From a checkpoint of a small image classifier.
Training: soap at rate 0.0033, batches of 256, held-out accuracy 100%.
Rows from block 3, named by matrix and row number. Rows with one number belong to one channel. Each number is 128 + 32 x the weight over the matrix's rms, rounded and kept within 0 to 255. All counts start at 0.
# convs1: first pointwise conv (model.blocks.3.convs.1.weight, 160x160x1x1), inputs 80-159
# convs3: second pointwise conv (model.blocks.3.convs.3.weight, 160x160x1x1, transposed), outputs 80-159
convs1.117 [ 92 151  74 158 159  94 142 113 130 141 140 158  94 140 161 139 141 104  98 117  11 124 138  98 118 137 124 132 157 195 163 138 157 137 161 104 144 165 110 135  27 130 144  82 155 150 135 114  10 114 121 156 140 131 160  79 140 131  44 136 139 141 176 148  46 140 115 105 135 198 127 125 108 190 143  93 150 179 126 161]
convs1.118 [ 98 110 130 197 126 159  94  77 214  97 103 136 167 137 113 148 117 120 113 132 163 126  87 167 119 132 102 160 131 174 173  89 125 192 129 104 138 128 131 133 171 122 122 124 143 116 167  83 124  90 155 123 114 173 159 118  77  90 133 151 192 158  85 113 131 107 146  76 122 147 164 239 150 128 130 171 136  89 125 144]
convs1.119 [112 140 149 146 112  70 160 125 130 114 178  43 185  94 128 104 128 141 132 181 120 137 154  97 115 141 155 166  91 103 103 121 102 167 149 105 108 170 146  58 158 113  61  88 119 141 128 148 166 112 106 160 196 146 171 139 154 140 145 145 187 119 103 122 165 126  62 118 119 109 149 153 125 121 105 157 157 100 115 184]
convs1.120 [136 170 122  72 122 138 192 106 146 123 100 127 106 198 185 160 202 118 130 138 119  97 158 153  54 156 142 137  91 116  54 115 112 127 137 133 143 129 167 154 140 155 103 174 152 114 185 146  79 118  89 133 169 162 153 123  66 147 109 173 180 135  98 124  80 141 173 135 168 105 150 128 117 127  52 131 116  88 134 128]
convs1.121 [162 145 102 147 118 134  81  77 154 125 140 154 201 134 106 143 135 118 150  86 129 148 114  90 165 198 178 170 113 127 135 138 128 108 141 119 122 106 156  85 144 117 153  86  68 179 112 159 132 140 116 138 109 154 130 140 136 198 120 165 128 119 211 126 214 142 150 145 153  94 179  72 138 163  93 162 110 133 101 176]
convs1.122 [102  31  67 167 133  62 102  98 123 135 133  99 127 152  60 145 125 125 126 128 155 135 126  75 159 138 136 147 148  94 157 183  95 126  80 124 167 185  99 121 145 134 192 153 147 115 119  89 140 135 118 155 163 115 149 138 135 141 142  98 104 143 116  80 169 107 100  90  85 152  89 197 118 129 160 101 211 140 145 172]
convs1.123 [130 116  87 142 173  97  88 154 143 154 114 108 141 165 128 149 125  82 159  72 101 134 147 127 129 164 108  98 123 170 129 110 103 134 135  99 195 136  98  97  88 136  92  52 149 122 145 106 123 191 164 128 147 150 148 122 123  66 122 175 106 169 152 121  95 149 152 108 131  87 170  86 151 151 105  87 147 116  85  85]
convs1.124 [140 171 111 143 111 118  67 172  88 159 149 137  81  69  68 152  95 118 153  95 119  95 173 170 112 122 137 122 137  92 148  92 147 170 146 135 157 124 116 188 150 149 162  94 143 115 120 155 125 169 117 135 117 141 155  83 103 182 128  50 113  80 128 138 117 115 156 149 193 134 151  58 133 152 171 117 151 104 166 109]
convs1.125 [ 72 102  95 130  84 163 136 131  77  49 177 198  96 168 149 102 134 135 135 118 187 133 184  72 136 165 147 100 128  83 108 159 159 130 158 173 130 118 115 102 136 172 175 117  63 134 163 130 145 157 175 110 148 101  71 105 127  65 181 184 139 136 121  92  91 113 150 163 154 173 162 154 107  87 172 123 105 128 124 118]
convs1.126 [ 65 139 132 172 167 145 120  81 107 124 126  57 154 192  88 165 155  95 112 101 133 118 110 128 126  73 127 145 107 171 198 151  64 147 138 119 198 131 124 140 170 165  78  98 132 123 142 182 176 106 135 145  99 106 118 115 118 163 111 118 166 116  93 118 146  94  98 206 114 117 137  88 184 154 103 161 147 117 154 197]
convs1.127 [128 114 146 168 108  76 103 114 182 128 118 119 124 114 131 119 156 126 112 170 103 126  94  85  96 123  89 115  96 107 141 129  96 138 167 129 136 111 131 100  83 150 153  95 134 166  83 141  74 209 117 117 103 107  95 121 118 115 105  86 136 129 163  63  87 128 122 107 124 149  90 151 117 107 137 118 129 121 126 163]
convs1.128 [102  90 144  97 175 171  75 137  57 131 131  98 121 107 164 141 109  87 112 113 130 177 124  93 140 223 187 176  90 131 151  61 118 100 114 129 130 186 117 119 141 113  78 125 138  60  74 161 146 149 116 125 134 180 133 210  76 138 150  93 127 129 119 117 176 104 162 139  68 123 123 146 132  84 145 109 117 114 152 130]
convs1.129 [ 96  86  74 121 119 140 137 130 149 171 140 122 133 182  99 132 145 115 155 108 108  96 162 158 150 151  96  53 141  68 140 157 147 124  89 107 146 131  88  80 117 133 163 112 119 153  93  59 111  68  89  97 200 152  44 120 104 126 104 181 135 106 135 133 120 117 143 118 103 184 184  94 175  68 187  78 107 100 123 129]
convs1.130 [130 170  47 155 152 119 123 164 147 126 139  80 133  96 120 164 112 113 109 130 132 165  57 185 139  97 109  78 152  59  71  80 150 175 195  90 131 101 161 105 102  88  78  75 154  91  61 142 115  92 112 132 150 145 147 125  81 117 142 135 191 169 101 105 104 138 188 162  72 141  74 145 151 103 159 114 114 118  99  85]
convs1.131 [122  72 138 106 143 114 146 155 139 117 129 101 135  48  69  78 188 115 156 148 131  96 132 151  80 130 122 123 104  80  71 106  93  97 169 147 121 100 111 109 140 143 135  95 127  98 155 105 146 120  99 120 163 163  90 166 124 132  75 208 139  95 159 108 129  85  87  94  60 187 146 159 115  77 163 154 128 132 137 126]
convs1.132 [102 122 123  84  73 146 184 113 133 160 100 142  99 130 134 113 132  82 100 141 123 106 101 113  56  83 110 113  87 143 112 122  57 121 147 166 109 147 155 144 179  94 101 149 163  80 129 161  85 167 130 141 138 172 130 148 127 109 153 194 139 173 131 133 190  99 121 170 144 138 116 126 135  69 154 198  89 144 132 174]
convs1.133 [112 137 176  57 173 151 159 118 126  87  73 143 136 142 105 202 105 149 103  61 106 153 124 179 117 107  96 147 160 113 117  84  75 121 172 136 118 171 156  98 171 139 113 199  86 116 150 150 141 120  92 134 115 165 109 125 127 134 144 180 105 122 158 133 115  85 157 114 187 134 156 119 127 153 188 105 128 113 150 107]
convs1.134 [115 161 102 118 106 108 101 121 163 116  99 168 111 205 113 158 119 124  71 221 149 160 120 134 135 163  97 144 110 125 118  56 143 129 114 134 134 109 140  98 142 147 114 128 200 159 189 127 144 135 141 138  87 162 112 164 111 127 124 119 122  72 125 149 143 108 147 142 121 141 139 127  41 175 102  96 137 136 119 121]
convs1.135 [ 89 138  84 123 120 143  91 142 117 114 116  84  92 115  99 127 182  97  89 198 145  44  67  59 137 112  75 127 152  95 117 136 118 112 186  97  52 146 122 130 129 130 188 134  38 130 103 100 151 119 188 121 144 128 113 137 170 128 137 104 134 167  70 123 114 119 126  92 165 121 212 157 144 175 144 107 104 108 115 199]
convs1.136 [122 129 138 119 168 143 161 151 141 177 111 179 122 115 218 156 114 119 183  95  89 219 164 167 134 155 152 165 127  95  75  96  94 153 127 112  71 143 157 122 109 121 163 130 126 105 112 134 179 125 114 117 135 132 185 133 110 128 113 123 156 134 176  74 107 146 190 186 148 116 135 144 125 143 122 144 141 127 123  99]
convs1.137 [151 114 140 148  94 143 108  93 141 168 137 130 126 142 123 183 141 141 167 142 126 143 123 131  68 101  93 113 159 157 139 148 131 121  93 112 146  79 107  99 110  88 120 140 155 182 126 179 188  91 126 120 117 127 101 140 139 146 119 148 144 154 133  42 133 150 149 167 145 111  71 144 147 131 186 154 100 155 139 131]
convs1.138 [127 128 199  90 101 155 146 129 133 142 118 149 147 158 110  87 146 104 143  96 168 141 143 186 118 157 118 113  54 101 173  83 102 100  70 151 120 132  99 111 192 128 130  59 124 163 158 117 186  90 128 145 137 110 113 160 147 113 169  54 154 127 156 111 130 140 135 139 112 129 111 127 153 139 158 133 160  95 134  94]
convs1.139 [160 137 195 128  92 142 189 107 124 173 102 111 139 150 164 138 132 106 123 130  59  79 144 116 105 122 159 128 204 121 143  91 128 104 103 127 151 143 148 149  89 153 108 103 170 144 135 140 108  96 144 196 102 139 150  91 120 168 121 164  83 128 169 110 161 174 128 149 156 115 135 173 102 144 164 143 114 107  88 161]
convs1.140 [129  53 132 116 123 108  94 110 154 131  88  70 104 139  61 151 147  85 167 181 130 117 146 168 139 147 152 115 166  80 122 138 113 137  63 131  85 130 125 147 148  68 105 134 173 101 131 138 127 114 118 113  67 144 106  98  99 111  58  99 111 182 162 104 119  84 154 116 115 144  76  19 128 169 111 121 117 109  84 135]
convs1.141 [149 149 108 110 207 155 172 155 156 112 138 172 142 155 132 120 121 190  68 109 150 111 181 107 128 146  79 113 159  85  57 116 181 180 138 168 238 134  67 143 125 131 146 130  59  89  95  60 235 138  63 149 139 126  43 118 102 179 132 131  62 148 133 111 112 147 125 119 117 115 139 138 120 116  71 129 127 124 193 149]
convs1.142 [144 117 143 120 135 131   8 104  67  63 122  55 152 127 126 133  99 167 136 125 144 190 110  67 169 140 110 104 136 170 117 132 111 100 135 138  90 200  85 148 131 192 135 104 121 181  88 132 145 198 139 154 153 113 145 125 125 103 210 163 153 120  84 155  61 183 126  11 131 120 196 148  93 130 165 148 129 151 119 147]
convs1.143 [167 118 126 100 119 102 181  81 138 132  94 158 115 143 132 145  82 133 124 152 127  92 124 139 120 109 142 125 120 117  92 126 131 149 177 118 171 185 109 154 185 143 134 136 135 137 117 165 160 113 142 136 173 114  97 126  96 213 168 186  89 118 146 116 105 115 113  97 100 136 152 121 146 113 144 135 108 115 114 100]
convs1.144 [197 159 184 113 175 122 202  99 147 132 185 137 131 166  71 144 155 114 133 152  95 168 125 136 122 197 160 102 141 125  72  90  63  93 127 109 111 127 105  95 118 161 131  90 109  91  89  91  75 231  73 131 100 146 167 168 184 142 149 139 122 147 103 161  83 122 114 126 160  85 140  70 139 124 193 160 114 114 119 220]
convs1.145 [ 72 130 154  29 114 130 132 132  96 150  84 134 173  81 145 106 130 174 126  84 166  87 137 145 187 114 169 144 141 103 141 122 126 116 174 120 141 122 111 129 154  90 137 132 168 122 125 151 124 206 121  94 119 142  88 126 178 135 103 160 139 132 126 135 128  96 110 137  45  68 148 100 184 119 185 108 141 139 188 146]
convs1.146 [151 153 118 165 125  76 109 129 157 148 145 118 204 125  72 103 106 135 127 114 158 148 108 117 106 141 160  99 171 142 141 147 132  88 122 125  96 103 131 159 113 161 122  47 175 149 112 160 110  41 117 109 157 158 131  81 126 109 117 139 141 171  53 125 144 138  85  88 178 182 169 138 132 141 117 147 117 102 159 114]
convs1.147 [142 188 161 163 146  94 100 186 155 159 119  52 106 149 146 118 121 115 140  87 133 136 152 119 166 180 125 137  96  98  90 158 107 130 104 105  56 216 139 180 122 136 152 158  97 111 116 119 172 138 159 147 165 138 137 181  82 123 105  55 160  57 152  89 109 158  73 146 150 130 124 107 176 121 178 119 144 138 138 175]
convs1.148 [118  92 138 133  97 158  91 152 130 117 160 114 118 137 103 154 131 153  95 150 137 119 148 107 164 101 127 141 164 152 123 200 110  87  49 125  35  83 157  86 143 107 126 145 128 106 118 136 125 129 104 114 120 152 130 138 122 114 101 175 177 146 116 146 144 143 121 132  33 130  87 136 151 119 172  94 142  96 131 105]
convs1.149 [130 143 124 112 165  99 123 105 164  79 141 143 137 197 172 137 156 106 119 213 111 133  90 136 191 109 114 133 116  83 134 122 142 139 121 103 120 122 118 112 117 144 119 148 116 121 119 150 128 143 156 123 143 155 134 138 157 106 130 106 111 122 143 166 161 128 118 142 107 131 147 101 145 188 119 141 159 140 133  96]
convs1.150 [ 70 142 104 119 147 189 129 172 145 130 150 123 151 124 106 156 138 116 107 131 163 158 145 107 127 173 135 188 129  92 129 102 110  99 104 131 128 140 152 110  78 108 111 123 107 107 105 107  93 171 109 145  93  97 154 134 158  68  80 114 147 135  97 129 176  93 124 124 169 136 102  91 115 113 155  96 133 112 120 128]
convs1.151 [114 101  35  87 129 122 103 197 138 158  59 147 124 106 145 148 147  96 101 107  50 170 128 219 161 159 143 104 123 166 124 140 185 104 133 124 131  95  91 104 104 127  85 112 170  77 146 159 157 144 184  98 114 129 137 174 122 119  88  90 136  95 112 138  57 153 100 117 104 125  73 134 124  89  99 142 143 151 158 115]
convs1.152 [109 124  91 137 122 155 156 136 104 189 153 112 149 131 128 132 102 131 168 120 157  71  91 159 161 150 129  63 200 137 117 126 105  86 109  97  80 116 104  64  92 125 173 135 109  85  84 107 144 131 110 151  51 125  93 163 111 113 141 141 143 113 100 152 153 125 125 152 173 120  99 137 113 118 118 145 104  81  63 115]
convs1.153 [140 137  85 132  96 131 113 149 182 117 186 161 135 132 156 118  62 132  92 106 105 175 133 153  90 138 119 179 139 107 126 125 176 110 145 169  96 134  79 154  67 100  83 112  91 123 129 135 133 164 142  41 111 146 106 135 127 149 151  86 148 123 144 170 143 115 127 135 124 102 100 108 113  98 115 152  45 119 142 127]
convs1.154 [153 129 175 162 111 155 149 212 193 117 154 152  99 134 186 198 157 102 132 129 106 157 123  86 176 136 112 164  76 113  73 161 141  95 133 149 116  91 155  97  95 101 132  97   9 114 145 165  85  98 154 135 143 142 156 194 148 130 182  77  87 155 139 122  74  78 123 150 135  68 106 105 108 165 149 148 102 107 163 152]
convs1.155 [115 170 134 171 147 184 149 143 129  56 139 100  98 135 148 148 158 170 165 181 167 191 167 159 181 159 130 154 142  76 168 102 130 127 133 152 100 134 189 150  98 141 174  99 102 172 123 153 121 132 125  93 130  83 168 180 189 142  41 141 116  76 125 163 150 138  92 110 101 160 145 116 123 167 187 163 150 179 131 157]
convs1.156 [115  84 147  94 113 136 112 108 180 104  61 104 172  97 164 109 122 132  62 112 129 194 118 129 151 123  64 155 145 103  89 146 116 167 107 120 100 159 129  72 160  77  98 131  84 158 118  86 145 178 130 139 109 141 136 205 117 166 149 169  90 125  99 101  87 103  96 107 156 109 177 168 109 131 142  80 134  82 130 128]
convs1.157 [137  89 113 167 177 138 164 141  46 158 167 111 149 147 141 120  95 141 135 100 111  98 132 140 128  89 109  78 153 160  97 156  93  90 126 138  82 157  90 140 152  80 118  95 150 112 141 136 202 109 144  72 107 128  52 115 111 166 147 106 158  99 154 153 106 145 112  96  68 108  82 119 146 129 203  87 112 122 167 153]
convs1.158 [ 85 158 108 170  76 115  72 129 118 112 136 107 150  93 133  93 114 167  90 176 142 151 136 131 154 157 101 113 152  75  80 128 131 122 125 135 164 140 208 105 115  86 139 177 117 119 109 149 174 130 134 145 115 157 131 134 109 172 115 187 109  77 136 125 157 166  57  93 136 167 123 160  91 112 141 101  93  92 118 163]
convs1.159 [102 145 115 104 119 140 183  87 100 116 146  81 102  90 115 118  68 100  86  51 153 141 180 142 154 130 120 171 147 153 154  99 152 133  73 101  94  95 162 137 118 144 104 100 167 197  99 102 117 132  86 104 151 123 107 118 111  36 170 177 173 138 167 131 103 114  88 130 129 150 147 145  39 128 191 153 127  96 152 155]
convs3.117 [126 173 129 140 143 106 128 119 135 118 179 103  86 140 126  95  97 117 151 102  95 184 179 114 172 153 111 148 148 135 103 170 220  97 153 149 161 169 132 142 109 105  80 117  92 141 101  85 152 104  99  86 135 143 103  85 161  88 134 117 154 129 120 138 130 154  88 137 162 162 176 122 150 177 127 144 121 107 163 126]
convs3.118 [127 127 165 109 147 138 171 120 101  98 146 106 131 171 139 134 187 164  96 106 158  91 200 103 112 122 143 140 130 105  86 155  79 135 115  81 156 118 104 117 160 183  96 184 140  92 182 139 128 188 135 126 140 114 128  77 135 113 220 162  94 115  96 110 136 125 137 125 113 101 136 110 128 114 160 144 147  73 139 158]
convs3.119 [127 117 119  83 149 148 145 167 143 126 117 119 102 156 148 132  92 137 156 105 134 126 153 177 119 215  59  92 121 177 136 147 178 186 123 129 113 147 105  95 116 128 102  94 145  92 111 127 128 123 144 126 153 155 234 129  93 176 155 203 108  93 124 146 110 146 156  76 139 148 112 141 161 104 107 101 174 141 172 107]
convs3.120 [138 133  78  76 105 154  27  82 122 120 167 153  58 156  91  84  72  59 154  79  92 154 151 125 147  90  52 142 110 149 198  89 116 117 132 176 130 102 189 141 141 147  74 126 156 133 118 117 159 103 108 105 126 134 156 152 104 106 110 107 150 148 159  79 108 147  83 110 111 108  51 119  85  69 185 109 165 116 148 141]
convs3.121 [152  97 157  84 126 176 171  83 181 147 121 125 113 115 132 164 196 212  83 100 154  92 148 112 103 129 117  59  95 171 113  76 148 125 137 175 125 115 119  88 158 130 159 112 166 118 108 124  98  86 134 139 121 158 153 139 153 176 116 114 156 128 203  97 142 168 153 109 143 148 170 126 133 141  93 115 145 181  36 146]
convs3.122 [126 164 146  97 115  60 115  88 100 152  79 143  92  70 110 107 129 177 138 116 120 154 113 106 144 121 155 124 139 136 167 180  79 169  72  65  91  89 139 158 172 115 126 135 157 158  69  87 150  96 113 126  82 123 155  92 121 144 110 106 184 142 116 151 112 169 154  97 116 136  47 154 117 122  83 120 166 104 124 179]
convs3.123 [172 180 116 150 108 115 124 125 207 128 166 147 114 139 181 154 163 123 121 106 143 137 108  90 128 138  86 142  92 154 108 142 143 153 127 140 108 135 147  99 143 168  81  72 183 169 114 139 138 111 128  99 141 123 111 171 118 144 123 112 113 134  50  74 188  76  79 169 149 124 113 105 180 144 138  95 102 143  98 152]
convs3.124 [131 148 138 134 108 108 109 114 174 146 105 110 133 157  62 156 122 115 147 115 111 138 156  82 120  93 122 104  72  97 154 118  78 126  79  95 178 155 127 136  76 110 154 141 173 133  98 190 100 181 118 157  91 151 132 129 130 137 198 143 139 142 168 117  93 117 107 169  57 110 170 148 134 116 129 153 126 129 105  85]
convs3.125 [171 134 126  75 199 152  30  88 199 126 172 103 147 160 146  61 142 120  77 130 100 162 134 182 121 124 161 120 131 156  88  84  98  83 103 135 168 146 100 115 116 135 143 124 117 121 140 134 129 132 175 141  64 145 120 156  97 121 136 181 104 143  69 152 140 125 166 126 124 144 125  81 136 116 134 112 104 114 184 137]
convs3.126 [128 126 100  89 164  85  88 129 115  31 197 146 133 137 130  81 102  68 163 165 114 153 113  93 127 117 123 132 135 152 153 172 110 106 119 196 114 186 155  95 148 100 138 112 175 155  87 167 116 114 176 147 134  81 113 144 139 138 155 135 173 104  86  85 185 165 157 138 107 144 119 123 100 123 127 112 142 143 101 133]
convs3.127 [105 107  96 118 129 150 158 154 125 136 120 165 150 131 177 148 136  99 162 147 179 156 121 103 154  62  69 149 161  70  95 104 123 112 108 133 120 140 199 158 105 154  52 162 150 123 124 118  83 109 107 130 151 128 142 130 198 154 142 124 186 157 121 179 138 112 129 151 124 122 141 151 134 179  98  96 105 144 149 117]
convs3.128 [ 80 146 148 138 111 106  79  88 128 161  94 118  96 145 108 185 133 151 127 192 218 101  83 102 134 100 155  96 164 123  94  77 158  77  56  86 122  86  51 149 110  98 144 121 114 151 147 152 121 136 116 125 139 212 156 131  94 154 188 168  61 133 155  95 130 149  65 123 165 177 109 118 141 147 144 110 124 183 209 140]
convs3.129 [126 137 122 137 142  82 118 124 130 116 174 133 166 110 115 133 144 129 113 118 179  94 106 190 120 124 107 106  67 185 101 186  98 134 179  98  21 162 175  98 144 153 165 162  81 120 141 149  93 103  32 145 147 135  91 149 133 128 131 176 126 164  65 150 127 142  53  80 105 121 107  67 160 179  84 137 146 203 147 151]
convs3.130 [ 86  94 111 110 125 143 170 123  90 138  91 118 121 113 122  73 103 166 110 180 122 105 132 106  71 157 130 116 104  57 135  91 118 147 106 134 108 129 125 138 163 111 133 119 133 197  47  75 101 126 135 133 117 126  94 164 142 130 125 118 111 124 132 183  88 103 102 116  82 137 115  99 134 134 118 103 147 219  93  85]
convs3.131 [127 123 153 174  99 124 121 101 134 150 106 129 136  96 115 138 140  85 153 144 170 175  99 189 170 174 176 175 103 162 164 118 110 123 147 148 126  91  46 142 111 121  98 116  70 145 142 105 121 125  84  93 129  97  77 138  99  82 156 134 149 141 180 129  93 121  80 130  39 129 146 192 120 100 165 146 141 146 125 159]
convs3.132 [108 142 145 158  99 144 113  95 123 108  97 160  90 129 171 111 146 160 154 121 118  95 179 161 120 127 151 157 135 142 161 128 123  98 109 114 107 152 122  99  94 121 136 122 144 122 113 150  93 164  96 117 156  99 191 183 145 103 162  80  91  74 130 133 127  58 129 111 179  79 127 135 184 121 162 117  95 114 130  96]
convs3.133 [126 156  79  86  76 200 121 145  60 189 111 123 135  19  83 150 135 122  82 141 131 122 135 174 155 131 129 153 124 124 108 164  93 127 153 147 129  96 146 109 158 198 160 129  86  91  81 126 136 126 107 111  21 104 115 107  34 120  93 150 121 228 131  68 137 122 173 159 110 121 135 120 100  82 160  72  99 147  94  14]
convs3.134 [ 58 167 160 199 124 136  83 114 145 145 107  95 116 105  85 117 179 110 152 144 137  96 160  76 193 138 143  94  98 162 186 123  82 120 153 129 141  94 152  97 105 117 127 111 164 126 163 187 152 111  96 139 127 164 152 219 118 109 103 164  75 160 123 114 145 116 140 108 104 145  92  60  67 122 100  79 108 160  99  83]
convs3.135 [133  98 178 186  99 149  92 154 124 126  69 123 155 167 144 152 145  98 108 148 135 166 104  95  77  85 108  97 183 167 145 113 117 160 131 131 153 102  82 100 105  84 187  97  65 144 182  92  88 126 133 140  57 116 136 112 118  74  88 129 175  80  94 111 161 174 134 175 113 125 102 191 216 138 133 107 146  93 116 101]
convs3.136 [137 135 169 139  79 163 185 145 158 150 206 170 168 153 177 116  72 121 128 124  49  93 154 162 171 145 138 122 144 145 105 115 106 104 135 134 114 117 120 158 153  61 165 128 130  94 101 160 111 122 124 140 226  86 129 135 119 110 185 113 166 118 110  75 139 131 201 150 136 105 161 174 148 164 141 197 147  76 153 175]
convs3.137 [106 110 112  98 112 156 151 140  48 133 125 128  71 112 142 143 181  98 122 104 113 105 137 109 128  58 179  94 113  90 148 128 152 133 109 111 117 144 156 148  78 102  58 129 156  88 206  77 134 110 114 125 141 104 116 122 120 133  93 175  87  93 115 137 114 114 136  92 148 142 166  80  92 153 136 109 133 134 123 102]
convs3.138 [146 193 122 196 192  96 144 133 146 182  91 119 140 153  93 147 119  36 180 115  78 200 122 100 213 121 107 172 164 112 120 121  97  39 179 120 149 190 159  98  86 111 163  76 166 147 107 156  86 128 176  66 138  63 173  60 200 164 135 135 154  93 117 127 112 177  98 114 140 149 123 143  89 101 188 194 155  85  99 145]
convs3.139 [109 140 134 154 105 155 128 190 107 111 143 141 142 103 103 138 119  87 140 151 109 117 157  95 136  73 103 135 157 166 147 188  96 120 114 202 136 117 177 130 118  95 159 129  86 121 148 134 137 105 176 134 129 157 105  87 129  95 110 150 147  97  72 122  79 140 134  80 161  86 167 138 119 118 179  37 151 165 191  82]
convs3.140 [124 137 129 167 152 104 120 176  42 102 113 184 133 132 170 152 123 133 108 108 127 142 131  98 136 192 147 134  97  85 101  59  94 151 162 121 143 147 151 125  98 104 154  75  84 133 141 117 124 117 130 119  53 161 125 147 136 175 117  96 132  75 158 116 128 154 173 170 131 136 125 178 171 115 139 157  88  33 197 169]
convs3.141 [100  88 152 181 117 159 173 199  96 194 157 129 110 117 149 159  79 147 104 148  77  76 155 122 111  97 124 127 159 195 122 120  80  97 129 173 105  98 134 129 167 149 135 176 155 120 108  85 110 145 109 103 121 121 121 103  73 150  81 129 133 139 129 114 117 147 108 121 137 171 183 154 116 144 150 106 149 144 114 116]
convs3.142 [109 109  61  91  76 114 143 115 119 103 137  57  35 147 104 102  90 156 137 134 145 144 105 143 116 136  76 105 203 124 145 147 142 133 142 149 104 173 135 122 130 137  95 127  94 125 161 152 175  76 176  94 125 130 167 130 117 167 112 168 117 153  99  87 155 143 126 176  79 168 163 148 163 142  83 169 135 133 129 153]
convs3.143 [183 160 137 170  66 122 163 114 116  95 167  82 144 199 123  83 118 156 108 172  69 113  76  86 147 140 121 191 107 152 114 108 116 168 118  84  73 128 124 133  73 177 126 140 111 129 107 166 173 123 137  66  85 167  89 121  58  78  86  58 156 160 158 145 152  92 138 122 112 107 123 105 146  98 146 133 176 116 125 148]
convs3.144 [125 131  80  84 134 133 122 170 110 178 217 141 142 141 144 100 137 166  96 140 138 161 203 189 134 123 139 118 167 108 150  79 169 170 173  62 151 139 141 113 158 122 223 118 164 113 120 162  59  55 226  80 113 164 149  97  94 130  97 132 111 200 111 190 107 187 122  73  86 165  99 146 144 192 129 157 105 198 162 179]
convs3.145 [104 119  93  82 171 122 119 151 167  98 113 133 126 158 161 172 142  62 131 120 191  67 151 142 144 155 130 121 163 152 120 139 135 125 149 172 133 134 100 166 112 184 133 133 126 124 145 101 122 174 188 140 134 144  76 163 119 104 126 125  89 168 110 147  81 202 160  94 149 119 141 123 159  90 127 151 149 159  93 189]
convs3.146 [148 157 103  80 112 132 117  88 131 119 180 159 136 128  53 156  87 146  96 207 176 146 107 112 133 127 133 131 109 171 182 100 110 141 130  76 137 120 140 100  93 108  92  99  96 124 137 120  90 117 106 175 101 129 150 175  89 108 118 173 163 178 136 135 129 101  93 150 137 195 196 165 142 169 144 116 201 122 101  45]
convs3.147 [106 163 180 143 139 133  83 121  91 180 179 126 169 115  70 140 114 127  88 123 129 112 176 130  61 113  99  61 139  90 128 120 133 120 152  77 147  93 104 125 182  94 120 150 110 232  76  94 117 104  92 137  98 103  74 128 132 188 110 127  21 127 151 104 101 144 170 134 114 143  94 151 114 104 169 130  71 132 161  47]
convs3.148 [138 145 159 131 146  76 172 164  84  89 132 162 142 136  96 142 117  97 148 113 193 142  93 171 171 156 123 161 105 108 130 123 161 125 108 153 124 122 156 189 144 139  61 126 134 159 105 135 107 169 118  82 105 136  94 155 110 154 150 181 175 184 153 122 174 112 153  64 212 182 130 134 121 133 145 121 163  87 113 120]
convs3.149 [109 176 125  55 112 168 117 183 100 139  81 106  85  69 121 115 149  86 147 174 151 142 142 127 124 124 124 103 177 106 163 202 122  89 196 120 147 155 157  88 155 170 104 141 130 118  91 115 158 137 120  82 175 128 105 147  81 118 142 130 121 107 170 112 132 165 106  88 132 127 112 180 134 106  93 151 117 161 100 131]
convs3.150 [135 100  96 138 103 162 124  81 135  95 139 155 106  87 119 162 119 130 114 131 117 109 181 158 108 128 161 191 148 125 125 105 174 145 106 132 171  67 172 111 153 170 135 109 171 124 149  82  82 129 115 101 154  64 135 161 124 180 113 161 128 134 127 161 131 146 105 146  97 117  70 134  49 102  96 160  82 109  95 136]
convs3.151 [146 120  47  86  95 161 108  51 111 137 125 141 197 140 138 112 111  61 158 114  92 186 169  77 140 122 133 114 135 141 108 102 173 138 126 153 129 133 152 110 174 127 103  79  90 147 109 106 151 100 172 114 123 135 151 136 180 124 113 123 149 133  93 142  96 105  90 123 113 101 143  72 105  73 143  81  74 146 123 118]
convs3.152 [205  98 148 108 174 179 143  84 144 120 171  89 109  46 136 121  57 112 135 101 152 148  75 112 132 132 148 107 162  95 111 108  93 161 178 189 177 179 176 138 129 124 126 121 120  73 135 141 136 134 206 131 132 111 121 123  60 130 147 147  45  95  96  79 147 117 125 133 107 131  76 182 115  99 129 164 139 131 176 114]
convs3.153 [ 88 129 134 102 115 138 148 113  81 124 172 121 141 143 132 136  99 113  87 137 173 143  98 136  79 111 149 119 168 102 123 127 115 104 136 109 111 140 137 191 141  93 163 126 111  70 168 140  53 165 161 164 121 127  88  98 137 126 106 119  74 135 128 141 152 120 167 124  84 131  99  96 168 132  66  72 120  53 142 119]
convs3.154 [105 117 136 158 181  87 107 145 136 141 195 104 137 182 123  85 136 157  97 173 118 130  89 121 103 104 131  98 160 118 126  96 165 148 155 166 128 138 122 150  85 127 120 125 153 113 129 129 146 145 132 163 138 121 138 100 136 101 125 112  57  86 173 104 168 135  87 126 150 158 131 151  90  87 179 116 122 195  95 126]
convs3.155 [103  96 111  81  69 120 126 185  99 110 147 173  99  81 116 105  82 129 154 117 116  87 123 114 171 119 139 142 162 129 106 125  83  89 147 150  87  72 157  76 167 103 106 105 129 101  75 166 114 161 113 113 112 173 142  76  80 130 113 117 131 171  79  92 119 153 161  67 141 162 169 141  72 105 156 111  61 157 156 132]
convs3.156 [123 197 147  92 147 167 147  54 134 150 182 122 146  90  92  70  94 106 136 108  92 125  97 113 219 188 121 170 111 156 163 132 150  89 144 137 133 138 108 140 148 138 133 178 129 160 156 164 170 100  93 110 143 129 120 157 198 153 129 120 143 117  58 152 138 112 112 136 123  99  66 102 178 121 138  97  94  98 129 128]
convs3.157 [ 71 128  99 114 136 119 127 120 124  77  85  56 114 189 118 131  94 175 127 129 110 140 145  81 111 129 123  99 109 119  86 127 122 130 115  76  84  95 169 127  88 126 164 138 130  85 116 178 115 173 110 108  73 154 153 106 125 117  80 169 120 119 125 150 120 137 192  99  96  75 110  86  83 126 129 155 195 165  99  77]
convs3.158 [135 145  88 109  92  76 104 148 130 118 135 171 151 188  94 161  80 144 172 124  96 145  76 146 187  95 218 142  94 117 182  78  97 111  96  74 121 145 141 155 154 140 131 133  90 163  67 183 160 136 142 103 142 125  71  72  99  81  92  77 152  91 143  79 168 135 100 160  98  73 179 179 111 138 147 138 113 137 149 162]
convs3.159 [ 89  98 118 164 161 133 116 149 128 158 151 122 151 121 110 158 143 128 127  70 164  86 163 108 164 143 159 148 100 108 156 108 112 104 106  98 153  95 127 122 201 104 107  76 113 120 150 159 129 159 123 104  98 157 101  53 113  88  68 139 120  20  97  95 118 145  60 111 127 131 118 125 129 175 137 145 110 159 105 106]